{
  "arch": "mlp_mixer",
  "layers": 12,
  "warmup_steps": 1480
}
Rows from block 4 of a small sound classifier, named by matrix and row number. Rows with one number belong to one neuron. Each number is 128 + 24 x the weight over its row's rms, rounded and kept within 0 to 255. All counts start at 0.
After each neuron's rows are labels from the 100 clips, of 14976, where the neuron reaches its largest size: "top examples" is what is common among them; "lies over" is the class under the peak. Only what is clearly more common there than usual is listed. The data: synthesized solo parts of chorales (CocoChorales). In brackets: how many of the 100, against the usual share in percent.
# gate: MLP gate (model.blocks.4.mlp.gate.weight, 768x256), inputs 128-255
# fc1: MLP up (model.blocks.4.mlp.fc1.weight, 768x256), inputs 128-255
# fc2: MLP down (model.blocks.4.mlp.fc2.weight, 256x768, transposed), outputs 128-255

gate.605 [164 111 171 107  99 126 123 141 109 154 134  87 181 150 144 111 160 119 127 155 108 135 119 155 123 141 104 131  82 121 152 160 149 103 136 139 106 121 131 155 105  86 137 111 151  97 114 142 107 115 141 141 152 126 137 112 139 139 100 125 127 146 125 103 147 168  96 124  99 148 127 108 141 127 121 124 107 138  96 139 148 166 160 146 157 115 135 103 121 112 114 125 163 145 114 115 143  65 143 147 162 144 142 118  93 135 130 117  80 113 131 164 158 116  94 136 132  73 114 147 132 108 159 152 114 110 143  92]
fc1.605 [ 93 156 146  95 133 122 133 149 115 113 156 107 139 167 153 111 120 135 148 111 140 134 103 131 121 114 159 132 129 164 130 121 159 144 110 147 157 142 141 108 123 165 212 124 127 142 138 146 106 121 135 148 144 128 147  99 164 173 156 133 103 149 133 116 102  89 148 121 126 106 125 150 136 107 135 154 139 110 151 131 149 126 127 106 124 145 151 157  96 118 118 107 100 169 121 130 132 111 180 140 139 134 107 121 130 137 149 118  84 124 148 157 133 160 102 136 188 146  95  94 163 118 129 150  99 103 110 111]
fc2.605 [129 151 112 149 129 166 118 141 108 146 104 115 119 153 108 115 128 112 141 136 107 133 112 119 116 119  91  79 137 134 150  92 124 135 159 107 130 164 154 120 156 131 143 110  90 106 119 131 149 127  98 145 169 177 140 151 154 135 139 116 146 146 167 140 114 113 104 126 161 100 102 131 123 104  93 117 174  95 140 154 160 142 100  88 137 164  98 148 138  95 136 165 123 141 110 104 168 117  96  95 118 118 139 127 145 145 113 134 100 124 107 143 149 145 173 104 151 159 155 141 164 150  85 131 107 159  98 144]
top examples: clarinet (76 vs 8.8); note F4 (72 vs 9.2); note G4 (40 vs 7.8)
lies over: F4 (62 vs 3)

gate.299 [106 175 146 151  92 145 116 175 151 158 119 126 115 121 125 114 170  99 161 121 150 118 158 177 147 120 125 105 169 112  93 120 125 142  84 154 178  97 143 106 121 111 162 125 100 137 110 159  68 162 138 120 152  83 141  83 164 147 132  83 102 120 152  97 130 128 122 162 124  94 122  78 125 131  77 166 131 132 138  83 140 101 142 105 141 125 130 138  99 128 141 183 165 151 132  96  88 143 132 124 117 133 169 132 187 144 129  98  90 149 119 149 105 137 117 125 187 119 129 117 130 130 114 167 124 161 139 109]
fc1.299 [153  99 151 110  92 108 143 173 179 118 125  88 138 126 118 148 126 110 144 105 146 105 126 157 120  87 148 110 115 143 132 112 125 147 107 149 105 104 126 123 141  92  93 125 141 137 153  88 102 107 170 126 100 134 111 103 129 103  83 126 124 103 131 160 136 164  93 168 106 105 123 102 116 136  87 117 166 112 112 107 168 117 148 144 143 119  93 105  93 122 138 127 140 154 138  81 125 142 111 155 170 118 153 170 145 132 139 150 122 128 139 139 130 164 125 160 128 118  98 119  94 123 143 137 131 116 147  72]
fc2.299 [ 99 117 142 140 140 128 132 143 142 144 112  91 119 148 119 146  71 113 129 110 115 168 104 146  95  94 113 131 109  96 123 120 107 135 101 108 105 114  87 110 182 152 115 108 134 148 175 137 150 132 128 130 142 100  95  84 139 148 161 162 107 134 124 130 175 121 152 104  95 170 124 135 153 134 120 170 102  78 180 143 113  69 104 150  90 147 125 162 135 142 127 125 162 132 133 143 142 121  94 124 130  88 152 113 140 102 149 128  92  62 113 130 165 121 135 135 164 128 140 144 140 151 113 128 116 103 122  73]
top examples: double bass (72 vs 1.7); note B3 (62 vs 9.3); note A#3 (42 vs 10.6)
lies over: B3 (31 vs 2.4)

gate.10 [142 121 105  80 129 149 113 137 120 131 137  95 134 147 126 122  92 152  46  99 115 100  76 161  83 160 143  91 151 117 118  76 118 134 121 123 144 112  68 125 157 136  90 125 153 170 136 134 142 115 104 113 186 114 132 110 116 121 116 100 132 135  79 147 114 116  93 117 133 121 111 104 154 163 129 186 141 128 132 132 128  89 132 118  85 128 111 100 118 155 123 105 149 170 136 124 164 153 116 126 129 140 131  98 158 128 102 123 146 102 143  91 150 158 132  93 152 140  71 107 123 129 103 149 127 134  82 129]
fc1.10 [137 161 119 125 168  97 114 120 158 109 132 129 122  81 106 127 127 133 123 122 127 126 148 146 134 127 126 145 100  93 157 107 114 142 104  82 112 142 136 108 146 121 135  84 136 115 105 149 155 105 116 136 135  96 121 128  98 111 157 133 107 160 127 122 171 109 137 105 123 134 118 121 141 110  96 122 185 146 141 145 140 117 146 115 114 113 186  93 110 149 113 113 122 100 157 165 149 100 157  92 141 149 120 157  43  91 125 167 112 110 112 111 136  80 143 109 142 130 126 140 133 120  84 151 127  99 144 113]
fc2.10 [136 109 117 153 129 143  97 160 177 154  90 116 153 152 176 125 186 157 151 139 120 123 161 144 150 135 132 110 117 129 153 105 132 152 117 118 135  85 145 147 104 104  75  93 108 152  99 153  99 136 101 107 108 145 155 121 101 116 152 102 101 122 138 139 117 113 125 126 147 108 176 125 128 141 135 125 136 182 103  87 134  95 110 152 140 120  98 124 111 104 169 171 145 133 128 123 123 146 124 102 127 128 114 138 108 159 155 139 125 114 154 120 135 171 141 143 140 166  98  92  97 142 119 151 155 131 135  96]
top examples: note B4 (87 vs 9.4); note A4 (74 vs 8.8); oboe (42 vs 7.3); horn (36 vs 7.1)
lies over: B4 (80 vs 3.2)

gate.262 [130 146 134 129 100 143 118 101 112 136 126 181 146 100 112 116 152 125 156 149 102 119 146 119 131 171 135 110 151 118 103 187 120 120 124 118 151 112 133 132 146 120 150  99 166 138 128 153 109  98 114 163 126 146 131 141 171 139  89 139 143 146 123 112 135 156 132 141 133 126 139 138 106 143 134 113 135 148 147 150 134 167  81 102 163 188 148 128 134 128  63  94 127 136 138 106 131  66 112 164  91 133 149  83 126 142 136  81 130 117 105 172 118 118 126  76 108 122 184 143 125 143 125 151  79 132 159  85]
fc1.262 [146 128 100  93 111 138 130 153 101 159 114 153 178 138 155 143 137 127 153 146 115 126 156 111 164 142 114 127  76 114 146 168 113 113  89  81 151 134 126 143  97 129  89 132 112 137 166 131 140 128 152 144 100 170 129 130 118 152 113  81 111  96  95 148 124 162 114 133 115 116 164 158 119 155 154 118 152 123 121 115  86 116 113 112 131 157 105 108 148 141  95 157 151 114 143 117 128 136 116 155 134  96 139 118 158 158  93  70 148  94  85 137 127 166 104 114  96 132 113 169 132 145 131 176 115 164 133 130]
fc2.262 [153  85 161 118 130 134 104 142 130 142 137 134 126 114 156 144 121 114 160 156 133 143 138 139 109  98 100 129 112 116 138 133 165  85 175 118  92 119 118 149 107  99 103 111 160 157 131 129  98 118 118 163 149 101 114 112 166 165 120 133 120 114 112 180 136 157 102 126  97 161 127 131 145 146 175 158 105 175 103 147 108 147 168 160 138 120 138  98 158 126 125 165 123  88 153 158 146 117 100 121 117 141 138 138 126 123 145 135 140 132 122 101 154 103  94 149 149 115 108 133 112  95 164 142 115 122 161  80]
top examples: clarinet (78 vs 8.8); note B3 (43 vs 9.3); note A3 (27 vs 8.5)
lies over: B3 (33 vs 2.4)

gate.331 [149  87 183 154  97  78 107 182 166 130 124 125 129 101 141 109 117  70 112 167 147  91 164 123 164 129 137 126 118  98 156 149 118 112  78 143 120 115 134 128  82 100  97 139 147 110  96 122 120 131 117  98 177 125  91 103 110 154 143 123 167 123 106 127 128 130 129 134 105 159 135 102 142 122 113  88 155 149 109 115 149  77 159 139 119 114 127  98 150 127 124 144 118  81 156 137 118 102 146 137 118 120 152 146 118 117 123 156  87 102 108 107 117 131  97 162  73 133 148  92  94  93 100 157 118 110 147 138]
fc1.331 [107 119 157 134 135 158 131 139 123  74 121 138 123 149 147 113  92 133 110 130 131 147 130 104 161 118 128 137 146 114  79 126 109 127 171 114 166 159 130 134 112 156 181 178 136 127 147 110 104 110 101 138 141 172 110 175 145 110 175 122 125 126  94 153 118 130 137 166 122 137  83 152 128 121 158 140 151 105 120 134  96 130 106  82  92 179 127 159 103 118 184 103 170 126 171 147 167 120 138  84 111 116 134 115 158 102 113 104 173 124 168 113 104 136 135 168 147 137 140 114 154 125 115 105 100 109 113 144]
fc2.331 [142 139 134 144 120 150  98 133 160 116 123 107 118 121 118 119  87  93 145 125  82 178 122 131 115  62 129 115 111 159 108 131 122 128 134 132 106 115 132  98 140 128 152 118  91 121 123 172 143 144 125 120 133 151 164 162 175 141 124 132 146 128 133 129 107 123 140 137 111 135 132 125 180 114 148 103 122 105 126 167 157 157 117 100 119 131 124 139 141 103 153 156 143 152 157 108 116 110 126 120 118  89 125 130 153 129 138 165  96 113 120 105 149 130 162 144 136 114 162 108 148 133 134 113 116 134  94 101]
top examples: clarinet (59 vs 8.8); note F4 (51 vs 9.2); note E4 (44 vs 8.7); note G4 (43 vs 7.8)
lies over: F4 (31 vs 3); E4 (27 vs 2.6)

gate.95 [147  82 143 132  98 117 135 133 152  98 175 113  88 127 133 151 124 133 122 125 121 149 126 139 175 101 140 111 132 179 138  91 114 115 114 158 172 130 104 161 150 107 195 166  95 137 103  67  89 157 137 125 166 103 118 122  98 145 132 127 111 116 103 149  81 125 127 136 134 134  83 165 132 142 116 132 129  88 110 108 136 133 114 120 149 123 156 149  91 153 154 142 150 136 145 118 129 157 132  99 149 148 135 125 181 140 147  86 150 158 164  84 159 135 171 120 150 136 137  70 157 109 137 127 140 124 105 162]
fc1.95 [102 121 127 128 146 153 125 130 122 131 159  81 135 145 150 109 117 216 119 103 107 162 125 155 132 118 134 152 163  78  92 149 132 127 156 128 156 112 145 107 117 147 141 126 125 149 128 109 144 137 146 156 131  86 135 169 140 131 143 162  83 127 157 136 121 152 148 158 117 133 123 137 122 130 149 173 163 115 127 160  97 118 141 141 106 135  98 147 149  87 167  90 135 131 138 152 106 155 108 105  89 117 129  87 100 125 147 127 146 103 141 121 153 103 150 121 140 125 143 116 131 107 118 124 103 108 106 111]
fc2.95 [153 130 120 128 154  75 109 118 116 144 143 184 149 133 146 106 176 116 160 181 145 105 115  94 126 163 107 122  86 121 158 135 153 129 121 121 158 150 107 132 124 127 110 111 182 124 151  94 107 137 111 131 154 120 111 115 171 125  79 105 142 110 107 147 135 135  88 111 158 119 140 123 135 138 156 128 163 174 110 117 116 131 133 133  99 133 154  88 124  81 126 140 148 109  99  88 121 133 157 101 125 174 151 174 124 154  79 101 158 112 107 101 128 152 111 135 153 132  99 136  81 143 131 163 133 115 160 127]
top examples: clarinet (95 vs 8.8); note G4 (77 vs 7.8); note F4 (51 vs 9.2); note G#4 (29 vs 9.4)
lies over: G4 (61 vs 2.4)

gate.359 [148 120 166 112 118 139 140 118 125 109 166  77 115 148 176 116 123 155 145 142 130 160 105 158 149 123 149 111 110 149 107 145 151  98 154 168 117 101 128 132  83 141 138 151 145 149  91  91 107 124 162 134 127  88 155 116 159 106 130  69 127 132 115 127  47 164 111 138 115 113 121 150 137 119 177 138 113  92 123 131  99 136 137 123 158 158 148 137 127 119 148 143 123 121 174 130 101 112 114 120 130 127 138 125 142 134 119  82 135 115 147 150 104 134 130 100 165  86 101 118 137 123 159 107 129 113 108 103]
fc1.359 [122 165 109 116 141 102 134 144 112 149 111 101 162 150 133 103 148 115 163 130 128 116 141 156  86 122  98 121 102 156 159  98 144 138 100 131 111 100 152 140 126 107 145 116 154 139 115 155 131  83 109 138 120 130 130 111 121 124 124 127 107 188 145 107 115 102 126  94 111 106 150 126 153  98 100 133 141 152 135 152 181 153 121  89 143 160 137 110  92 113 108 136 162 149 144  91 178  80 169 137 176 126 137 155  91 136 112 125  91 124 151 171 169 165 107 126 138 131 103 125 138 155 119 145 128 131 161 116]
fc2.359 [104 155 127 114 127 183 117 117 105 126  93 141 107 125 120 106 105 134 130 124 144 125  99 147 109 112  90  86 151 123 140 102 109 126 152 107 127 187 155 115 161 144 141 126  81 105 126 161 148 127  94 129 127 177 124 174 145 143 159 155 162 161 193  97 142 118  94 125 131 134 109 119 106 113 123 105 139  88 154 142 134 132  98 140 111 152 121 128 157  80 129 140 108 122 131 129 145 154  91 106 108 106 103 103 140  94 126 146 104 125 107 131 153 117 167 129 136 159 128 145 170 112  94 135 122 113  70 162]
top examples: note B4 (61 vs 9.4); note A4 (44 vs 8.8); clarinet (42 vs 8.8); horn (30 vs 7.1)
lies over: B4 (50 vs 3.2)

gate.756 [136 128 188 120 108 158 109 132 123 146 146 134 112 104 110 113 117 141 117 128 157 132 117 145 111 145 118 133 138 110 101 108  94 135  90 117 109 126 117 116 150 159 136 139 165 134 126 147 118 117 156 109 143  84 133 131 131 107 139 129 144 179 154  94 153 117 165  80 110 148  74 101 174 151  90 128 132 140 160 115  72 115 125 118 101 120 139 113 132 146  92 105 102 117 135 153 134 115 103 120  94 106 147 126 109 109 121 123 130 103 101 108  86  74 122 135 160 129 108 138 159 110 126 159  98 117 162  88]
fc1.756 [108 141 101 157 158 120 134 105 150 122 133 170 135 152 145 150 164 113 156 136 124  80 192  88 157 101 133 111 125 150 115 148 122 134 145 137 118 140 124 160 114 112 120 106  83 147 101 145 153 144  61 134 123 123 128 135  94 131 137 177 152 110 145 150 132 123 119 134 165 113 147 145 111 128 167 113 114 135  87 125 149 180 104 140 156 139 105 141 155  92 115 108 122 135 102  98 130 108 131 128 170 106 102 139 126 124 114 119 162 158 150 142 102 105 132 109  95 140 188  98 127 153 132 119 155 154 107 159]
fc2.756 [121 134 132  82 129 122 145 134 130  99 113 113 145 100  89 112 151 129  96 124  97 103 117  98 109 141 169 126 141 136 111 137 122 176  84 165 134 180 154 176 117 145 141 135 137 100 155 157 172 142  77 113 111 106  88 157 109  59 100 108 169 126 152  94 114 147 150 126 140 143 137 116 128 135  71  92 120 106 138 129 127 135 155 116 115 173 108 156 143 177  97  82 120 153  98 107 136 132 122 127 136 125 134 101 146 127 155 108 134 120 121 152  86  83 104  84 117 121 103 139 173 137 126 115 162 129  94 147]
top examples: note D4 (56 vs 12.4); clarinet (40 vs 8.8)
lies over: D4 (44 vs 3.8)

gate.257 [124 150 130 132 107 130  80 172 145 115 112 102 143 126  89 152 133 128 143 153 133 140 154 166 118 133 164 150 120 131 102  99 138 154 100  73 125 118 166 134 111 115  99 129 124 161  78 125 139 126 150 126 165 106  78  76  95 146 112 124  99  88 133 129 104 138 121 153 100 129 108 127 124 126  86 123 151 128 132  82 115 113 107 102 132 125 111 175  96 124 117 174 147 141 142  70 137  96 162 105 141  89 170 145 137 139 180 133 148 113 131 141 111 149 129 147 145 108 105 109 118 126 119 172 132 155 141 119]
fc1.257 [150 129 134 111 114 132 122 150 188  67 131 149 131 121 126 122 112 118 114 170 135 105 143 184 131 122 120 116 107 124 122 131 117 107  98 122  88 104 145 147  85 111  99 135 145 154 123  99 124 135 122 155 149 133 115 100 137 125  98  89 149  73 111 129 116 182  94 159 112 119  90 134 142 147 144 124  81 100 105 109 107  77 115 129 111 156 127 131 131 140 159 141 176 137 135 131 115  98 138  95 111 115 168 166 150 140 113 132 159  86 146  90 124 126  92 113  99 179  89 127  98 136 138 129 136 130  99 116]
fc2.257 [127 137 171 143  82 140 151 143 141 127 156 102  94 155 150 131  74 127 137 115 114 168 111 133 139  82 139 123 122 117 112 129 126  79 107 125 147  77 104 104 130 139 157 149 143 123 141 120 136 131 189 111 152 143 143 115 112 128 161 117 103 155  79 149 107 138 141 126  79 173 111 166 157 113 134 141 169  82 142 132 138 102 113 112 122 143 132 184 116 153 146 136 153 171 159 129 161 145 124 145 128 121 109 125 144 132 126 123  96  90 131 157 147 126 135 176 137 112 149 148 149 125 122 145 101 137 104 102]
top examples: double bass (46 vs 1.7); note B3 (40 vs 9.3); instrument: viola (26 vs 8.5)
lies over: B3 (35 vs 2.4)

gate.623 [108 141 112  90  92 160 167 152 124 110 114 101 103 152 130 128 116 111 122 146 160 114 105 123 110 103 139 143 119 132  89  95 152 117 146 108 113 179 141  97 100 123 117 133 163 142 139 114 114  81 142 144 114 128 149 121 155  95 143  83 142  98 104 122 101 110 113 166 120 100 108 116 161  94 134 181  76  74 132 108 174  69 135  97  84 139 118 103 108 145 180 141 159 137 156 129 108 130 126 148 143 130 152  98 177 107  89 115 135 120 165 138 125 162 108 114 164 128  74 121 122 137 142 105 124 133 109 105]
fc1.623 [150 131 161 136 107 120 148 120 173 106 117 156 115 120  87 138 141 118 131 160 107  99 164 108 114 103 142 147 140 133 111 139 127 125  92 135  87 136 130 116 119 106 152  72 147  83 133 116 150 145 143  95 131  81 118 106 129 107 124 145 148 110 149 134 127 129 135  91 135 163 102 139 145 136 102 121 120 150 120  97  76 152 110 135 110  54 148 112 179 124  90 108 117 133  69 172 121  84 132 105 156 138 141 134  78  95 118 123 111 128  85 149  92  65 120 127 151  58 149 127 161 129 137 134  84 111 154 114]
fc2.623 [163 128  92 127 159 103  82 127 120 177 134 134 153 123 152 144 152 169 144 163 137 123 145 140 121 140 125 119 149 137 153 120 134  93 127 139 165  89 125 195 101 109 110 105 122 131  83 136  85  90 125 139 150 142 122 111 102 129 112 124 102 137 105 135 158 148 127 161 154 102 135 144 170 157 128 135 181 161  81 130 132 150 177 133 112 111 115 145  92 152 103 146 119 118 149 128 123 130 128 110  90 148 148 164  98 197 155  88 160 128 111 109 151 135 132 101 129 152 118 132  63 135 125 134 143 127 146 127]
top examples: note B4 (91 vs 9.4); horn (45 vs 7.1); note C#5 (45 vs 9.7); note A4 (42 vs 8.8)
lies over: B4 (87 vs 3.2)

gate.445 [140 120 141 126  85 141 113 168 155 117 125 128 132 109  97 110 120 109 149 141 114 150 148 148 158  87 169 105 124 126  85 104 134 109 120 158 152 128 151 109 130  86 147 124 153 156  91  75  64 139 154 116 127 129  99 115 115 129 130  85 140 103 137 144  77 157 104 151 122 102  86 176 158 158 143 148 144 104 104 123 112 135 115 115 101 107  94 104 172 136 117 158 132 153 162 121  87 139 109 122  87 117 164 176 144 108 117 132 145 108 132 107 121 144 138 157  98 117 137 158 100 114 146 109 109 143 122 118]
fc1.445 [110  71 138 170 134 116 120 126 111 162  87 106 154 142 145 109 114  92 135 103 110 141 126 132 136 123 136 118 154 122 120 118 119 141 173 136 160 154  69 135 147 149 126 146 108 116 118 137  89 137  98 109 137 145 109 138 124 149 161 158 142 203  98 119 122  98 152 140 125 116 127 149  91 116 120 137 162 112 141 150 169 140 146 107 162 152 154 115 116 102 117 135  84 131 146 148 157 138 124 161 116 128  86 152  93 134 128 102 119 173 144 162 179 105 105 134 117 150 167  99 150  98 109 107 148 144 123 153]
fc2.445 [114 118 112 146 167 161 128 125 131  90 144 178 125  83 127  83 149 143 150 168 132 125 100 139 131 176 112  90 123  97 151 128 124 109 170 110 134 196 145 136 134 148 144 121  79 119 122 116 143 146 110 144 117 137 153 160 135 133 105  91 170 128 174 120 158 124  86 132 175  96 101 111 121 122 133  85 128 155 122 124 101 141 126 120 109 119 141  86 103 102 157 149 116  96 164 142 135 151  99  92 114 140 121 138 117 107 121 179  87 135 122 102 130 117 178 118 115 152 126 124 154 104 112 122 123  64  97 151]
top examples: double bass (44 vs 1.7); note B3 (43 vs 9.3)
lies over: B3 (36 vs 2.4)

gate.572 [131 128 147 122 134 136 159 111 154 168 106 143 158 153 114 105  98 175 159  91 110 116 131 116 141 111  68  87 110 174 153  73 152 137 113 130  81 123 135 160 143 123 103 114 101 145 150 135 138 127 106 130 118 152 113 150 110 156  99 134 134 142  94 146 157 101  95  70 130  76 145 144 137 148  64 174 143 133 151 163 105  92 142  95 104 142  81  83 113 109 138 150 138 128 108 137 131 118  99 106 137  84 146 191 112 118  92 144  96 148 136 134 103 144 107 151 123 144 141 128 136 168 118 148  96 112 138 135]
fc1.572 [140 156 116 159 153 103 153 105 148 109 135  98 122 151 131 151 153 167 128 120 126 134 124 105  98 118 166 139 138 164 132 138 166 141 132 160 100 122 142 168 131 143  83 138 140 152 118 153 153 115 128 136 158 114 123 163 126 119 113 126 153 127 160 144 111 114 117 116 180 115 121 101 173 150 121 122 139 114 168 136 112 121 157 115 149 155 147 153 132  98 152  92 117 118 141 115 138 146 146  95 122 126 128 166 120 139 143  98 148 175 170 139 151 132 116  73 147 146  98 101 126 114 104  80 164 161 125 128]
fc2.572 [100 121 124  77 102 124 151 115 102 150 169 152 115 129 150  78  94 134 149 103 156 153 167 142 154 123  72  80 145  88 117 165 120  68 132 126 160 135 114 115 125 112 158 159  89 119 116 112 116 130 138 126 125 150 127 110 139 154 100 131 135 116 134 144 133 165 116 164  92 125 124 139 123 146 157 158 144 115 135 142 137 153 161 144 106 119 118 114 130  44 113 131 137 124 102 127 128 140  74 163 135 128  88 102 130 122 124 127 128 112 126 135 139 106 114 137 118 138 116 170 118  99 151 125  98  83  92 118]
top examples: note B4 (70 vs 9.4); violin (57 vs 14.1); oboe (38 vs 7.3); note A4 (36 vs 8.8)
lies over: B4 (59 vs 3.2)

gate.693 [136 129 165 115 100 138 112 186 126 163 118  93 118 110 153 120  68 163 124 108 124 156  95 179 125 105 109 115 167 128 176 130  87 105 116 152 152 111  88 148 146 138 144 150  98 174 104 143 100  60 146 100 150 153 126 115 122 113 119  92  99 139 104 111 131 154 126 128 135 124 103  87 146 142 102 154 176 130 122 131 165 106 158 102  95 141 126  91 150 164 117 123 113  98 136 173 140 150 110 151  87 118 143 136 116 153 122 121 104  90 102 122 149 123 116 150 153 124  84 137 140 135  73 101 105  89 111 112]
fc1.693 [127 123 179 144  89 142 122 173 144 174 112 117 123 114 139  90 112 120 112 112 140 149 143 145 130  90 115 142 132 105 181 151 107 154 108 140  87 162 132 124 165 112 143 122 132 141 148 157 105 147 128 118 120 114 113 157 122 142 127 137 141 167 161  97 178 103 117 137  78 164  92 107 156 149 117 132 123 142 124 116 138 151 171 154 102 132 129  46 198 130 124 114 133  81 124 154 126 134 112 141 128 158 125 130  83 148 116 124 126 117  85 118 137  78  89 157 132 137  81 134 167 109 133 155 135  91 161  99]
fc2.693 [119 140 108 137 127 174 151  97 110 107 113 123  94 141 128 146 115 150 172 116 117 131 131 115 132 112 101 112 106 131  93  65 155 125 130  81 104  80 121 122 154 124 108  97 129 166 107 111 115 144 129 180 135 134 155 109 166 185 179 139  89 154 118 181 117 100 135 114 145  84 143 133 111 120 142 156 152 124 166 140 134 111  95  85 137 134 153 152 113 119 160 185 130 129 151 118 162 136 126 108 106 122 129 165 153 154 134 106 116 161 154 135 136 187 129 134 142 154 193 115 138 148 114 140  90 170 130 121]
top examples: double bass (65 vs 1.7); note A3 (55 vs 8.5); note A#3 (29 vs 10.6)
lies over: A3 (41 vs 2.2)

gate.296 [143 112 139 112 117  92 138 147 143 140 175 121 164  98 181  78 138 138 137 180 109 147 107 129 137 140 101 105 121 149 131 176 149  71 113 114 143 115  84 159 120 150 145 146 144 139 151 121  91 133 147 116 194 103 163 130 148 140  95 112 128 118  97 160 132 131  94 108 130 140 132 137 163 153 120 112 145 134 127 166 104 135 163 148 123 139 150 116 117 127 112 111 146  89 154 100 133 135 157 126  96 168 165 121 144  95 111 116  97 114 113  80 148 132 105 133 139 102 114 120 102 131 167 134 132 117 163 108]
fc1.296 [110 108 123 103 103 144 112 142 111  97  86 102  74 134 140 119  91 128 108 126 129 140 116 151  81  76 175 139 127  71 157  93 116 161 131  96 118 151 155 129 155 114 104 118 131 126 138 154 128 141 119  94 127  95 107 106 132  89 117 129 107 101 147 139 140 116 143 125 108 149  88 107 168 137 101  89 159 107  93 115 112 164 142 133  78 122 140  91 114 118 119 133  72 145 157 121 100 157  87 155 119 123 107 116 119 121 138 109 144 142  83 110  65  99 148 156 153  97  78 117 158 101 111 126 137  92 108  87]
fc2.296 [117 167  99 153 130 129  75  72 128 151 105 138  91 126 134 165 128 145 113 119 155 142 107 171 138 120 142 150 117 131 112  91  99 162 122 113  99  92 134  92 160 100 138 159 127 138 115 150 107 114 164 130  97 167 137 155 102 154 140 156 107 180 144 106 147 125 146 122 115 111 144 135 126 114 144 138 121 123 167 113 143  88 104 121 147 137 134 114  99 118 155 126 150 105 154 139 110 143 132 114 113  90 100 127  96 137  94 115 161 146 145 101 154 175 136 152  88 120 111 119  91 117 126 144 134 160 141 104]
top examples: clarinet (100 vs 8.8); note F4 (66 vs 9.2); note F#4 (40 vs 8.5); note D#4 (34 vs 11.1)
lies over: F4 (60 vs 3); F#4 (27 vs 2.8)

gate.652 [ 97 129 148 132 151 120 130 142 145 167  89 126 134 164 172 106  86 132 160  90 122 112 152 119 145 107  92 126 142 158 162 112 152 156  92 162 112 119 118 129 143 124 148  76 102 146 133 164 116  97 111 138 148 126 128 116 126 143 142 152 145 154 118 115 119  86 123  93 152 118 127 113 159 143 131 115 134 155 126 138 148 112 158 120  82 145 126  80 148 123 123 117 120 113 139 115 143 111 162 129 113 119 124 184  80 150 100 127 102 162 132 169 119 121 125 150 162 127 126  94 102 147  93 125 120 117 148 147]
fc1.652 [163 154  88 133 154 111 150  94 120  90  97 152  87 158 128 140 134 139 125 159 128 131 126  76 134 113 145 141  82 177 127 123 119 138 114 109 117 109 179 177 105 153  81 122 174 121 114  72 126 136 135 132 127 150 118 155 126 123 105 115 136  49 128 162 106 110 112 128 143 119 149 136 129 145 145 127 115 105 108 100 114  84 143 122 107 157 131 130  99 113 180 127 120 141 165 140 126 128 129  60 133 142 138 144 160 100  96  96 162 147 118 116  86 144 131 123 136 148 102 100 112 151 139 107 173 125 145 123]
fc2.652 [105 120 109  77 164 129 115 118 112 155 131 147 123 120 133 104 142 144 130 151 188 109 158 163 122 169  84  84 147 136 155 164 110  88 171 118 150 162 138 157 130 110 131 159  80 103 118 159 106 102 127 119 115 175 150 129 111 121  97 156 155 143 154 103 172 151  93 159 140 128 122 132 111 133 141 109 123 138 114 134 106 135 176 151  99 126 110  88 128  93  97 132 103  79 110 127 122 121  87 134 130 118 114 123  90 132 107 140 130 109 113 142 134  90 146 125 109 147  74 148 111 122 136 120 117  86  69 142]
top examples: double bass (51 vs 1.7); note C#5 (44 vs 9.7)
lies over: C#4 (36 vs 3.3); C#5 (35 vs 3.1)

gate.653 [131 111 143 143 134 142 149 132 110 104 120 101 106  99 112 129 147 126 118 146  92 123 130 169 154 147 106 109 128 116 153 124 129 125 136 142 122 117 118 175 123 108 145 189 111 141 128 130  97 164  76 134 146 110 136 167  84 108 114  98 149 146 131 141 154 159 118 136  94 117 156 136 125 139 106 116 149 145 129 141 195 150 142 153 180 158 135  93 152 130 165 129 174 138 163 101 177 107 112 143 157 166 129 146 141 158 112 122 111 163 167 142 122 129 122 149  74  94 130 156 108 133 141 142 119 159 145 109]
fc1.653 [115 117 154 140 133 127 151 154 132 101  97 116  92 146 142 131 115 116 146  89 137 150 148 137 123 123 162 129 154 134 154  99 137 152 133 141 166 159 115 103 180 160 157 128 134 165  78 111 102 133 148 115 126 100 136  87 124 155 184 133  52 138 123 124  87 129 159 126 130 100 116 122 127 149 147 157 177 139 140  83 124 110 142 125 124 106 114 130 108 135 114 101  55 140 140 134 132 138 141 138 107 155  96 162 141 131 134 133 124 176 181 140 104 162 155 122 169 149 137 102 154 134 105 129 145 120 113 137]
fc2.653 [ 97 158 123  91  87 195 128 108  86 154 111 121  86 162  85 145 119 158 115 123 123 128 125 115 141 111 112 109 116 153 111  92 139 130 125 120 139 107 144 111 109 107 169 145  88 121 129 112 138 157 139 144 138 148 146 131 121 142 126  83 113 136 122 111 103 132 136 126 141  91 125 142 125  88 115 126 181  78 110 167 156 113 101  64 126 119 121 147 130 122 110 145 149 178 119  86 159 172 101 117 113  92 124 103 144 103  95 106 119 144 105 136 115 139 172 150 132 120 101 160 126 100 134 137 123 182 119 131]
top examples: clarinet (82 vs 8.8); note E4 (57 vs 8.7); note F4 (53 vs 9.2); note G4 (43 vs 7.8)
lies over: E4 (47 vs 2.6); F4 (47 vs 3)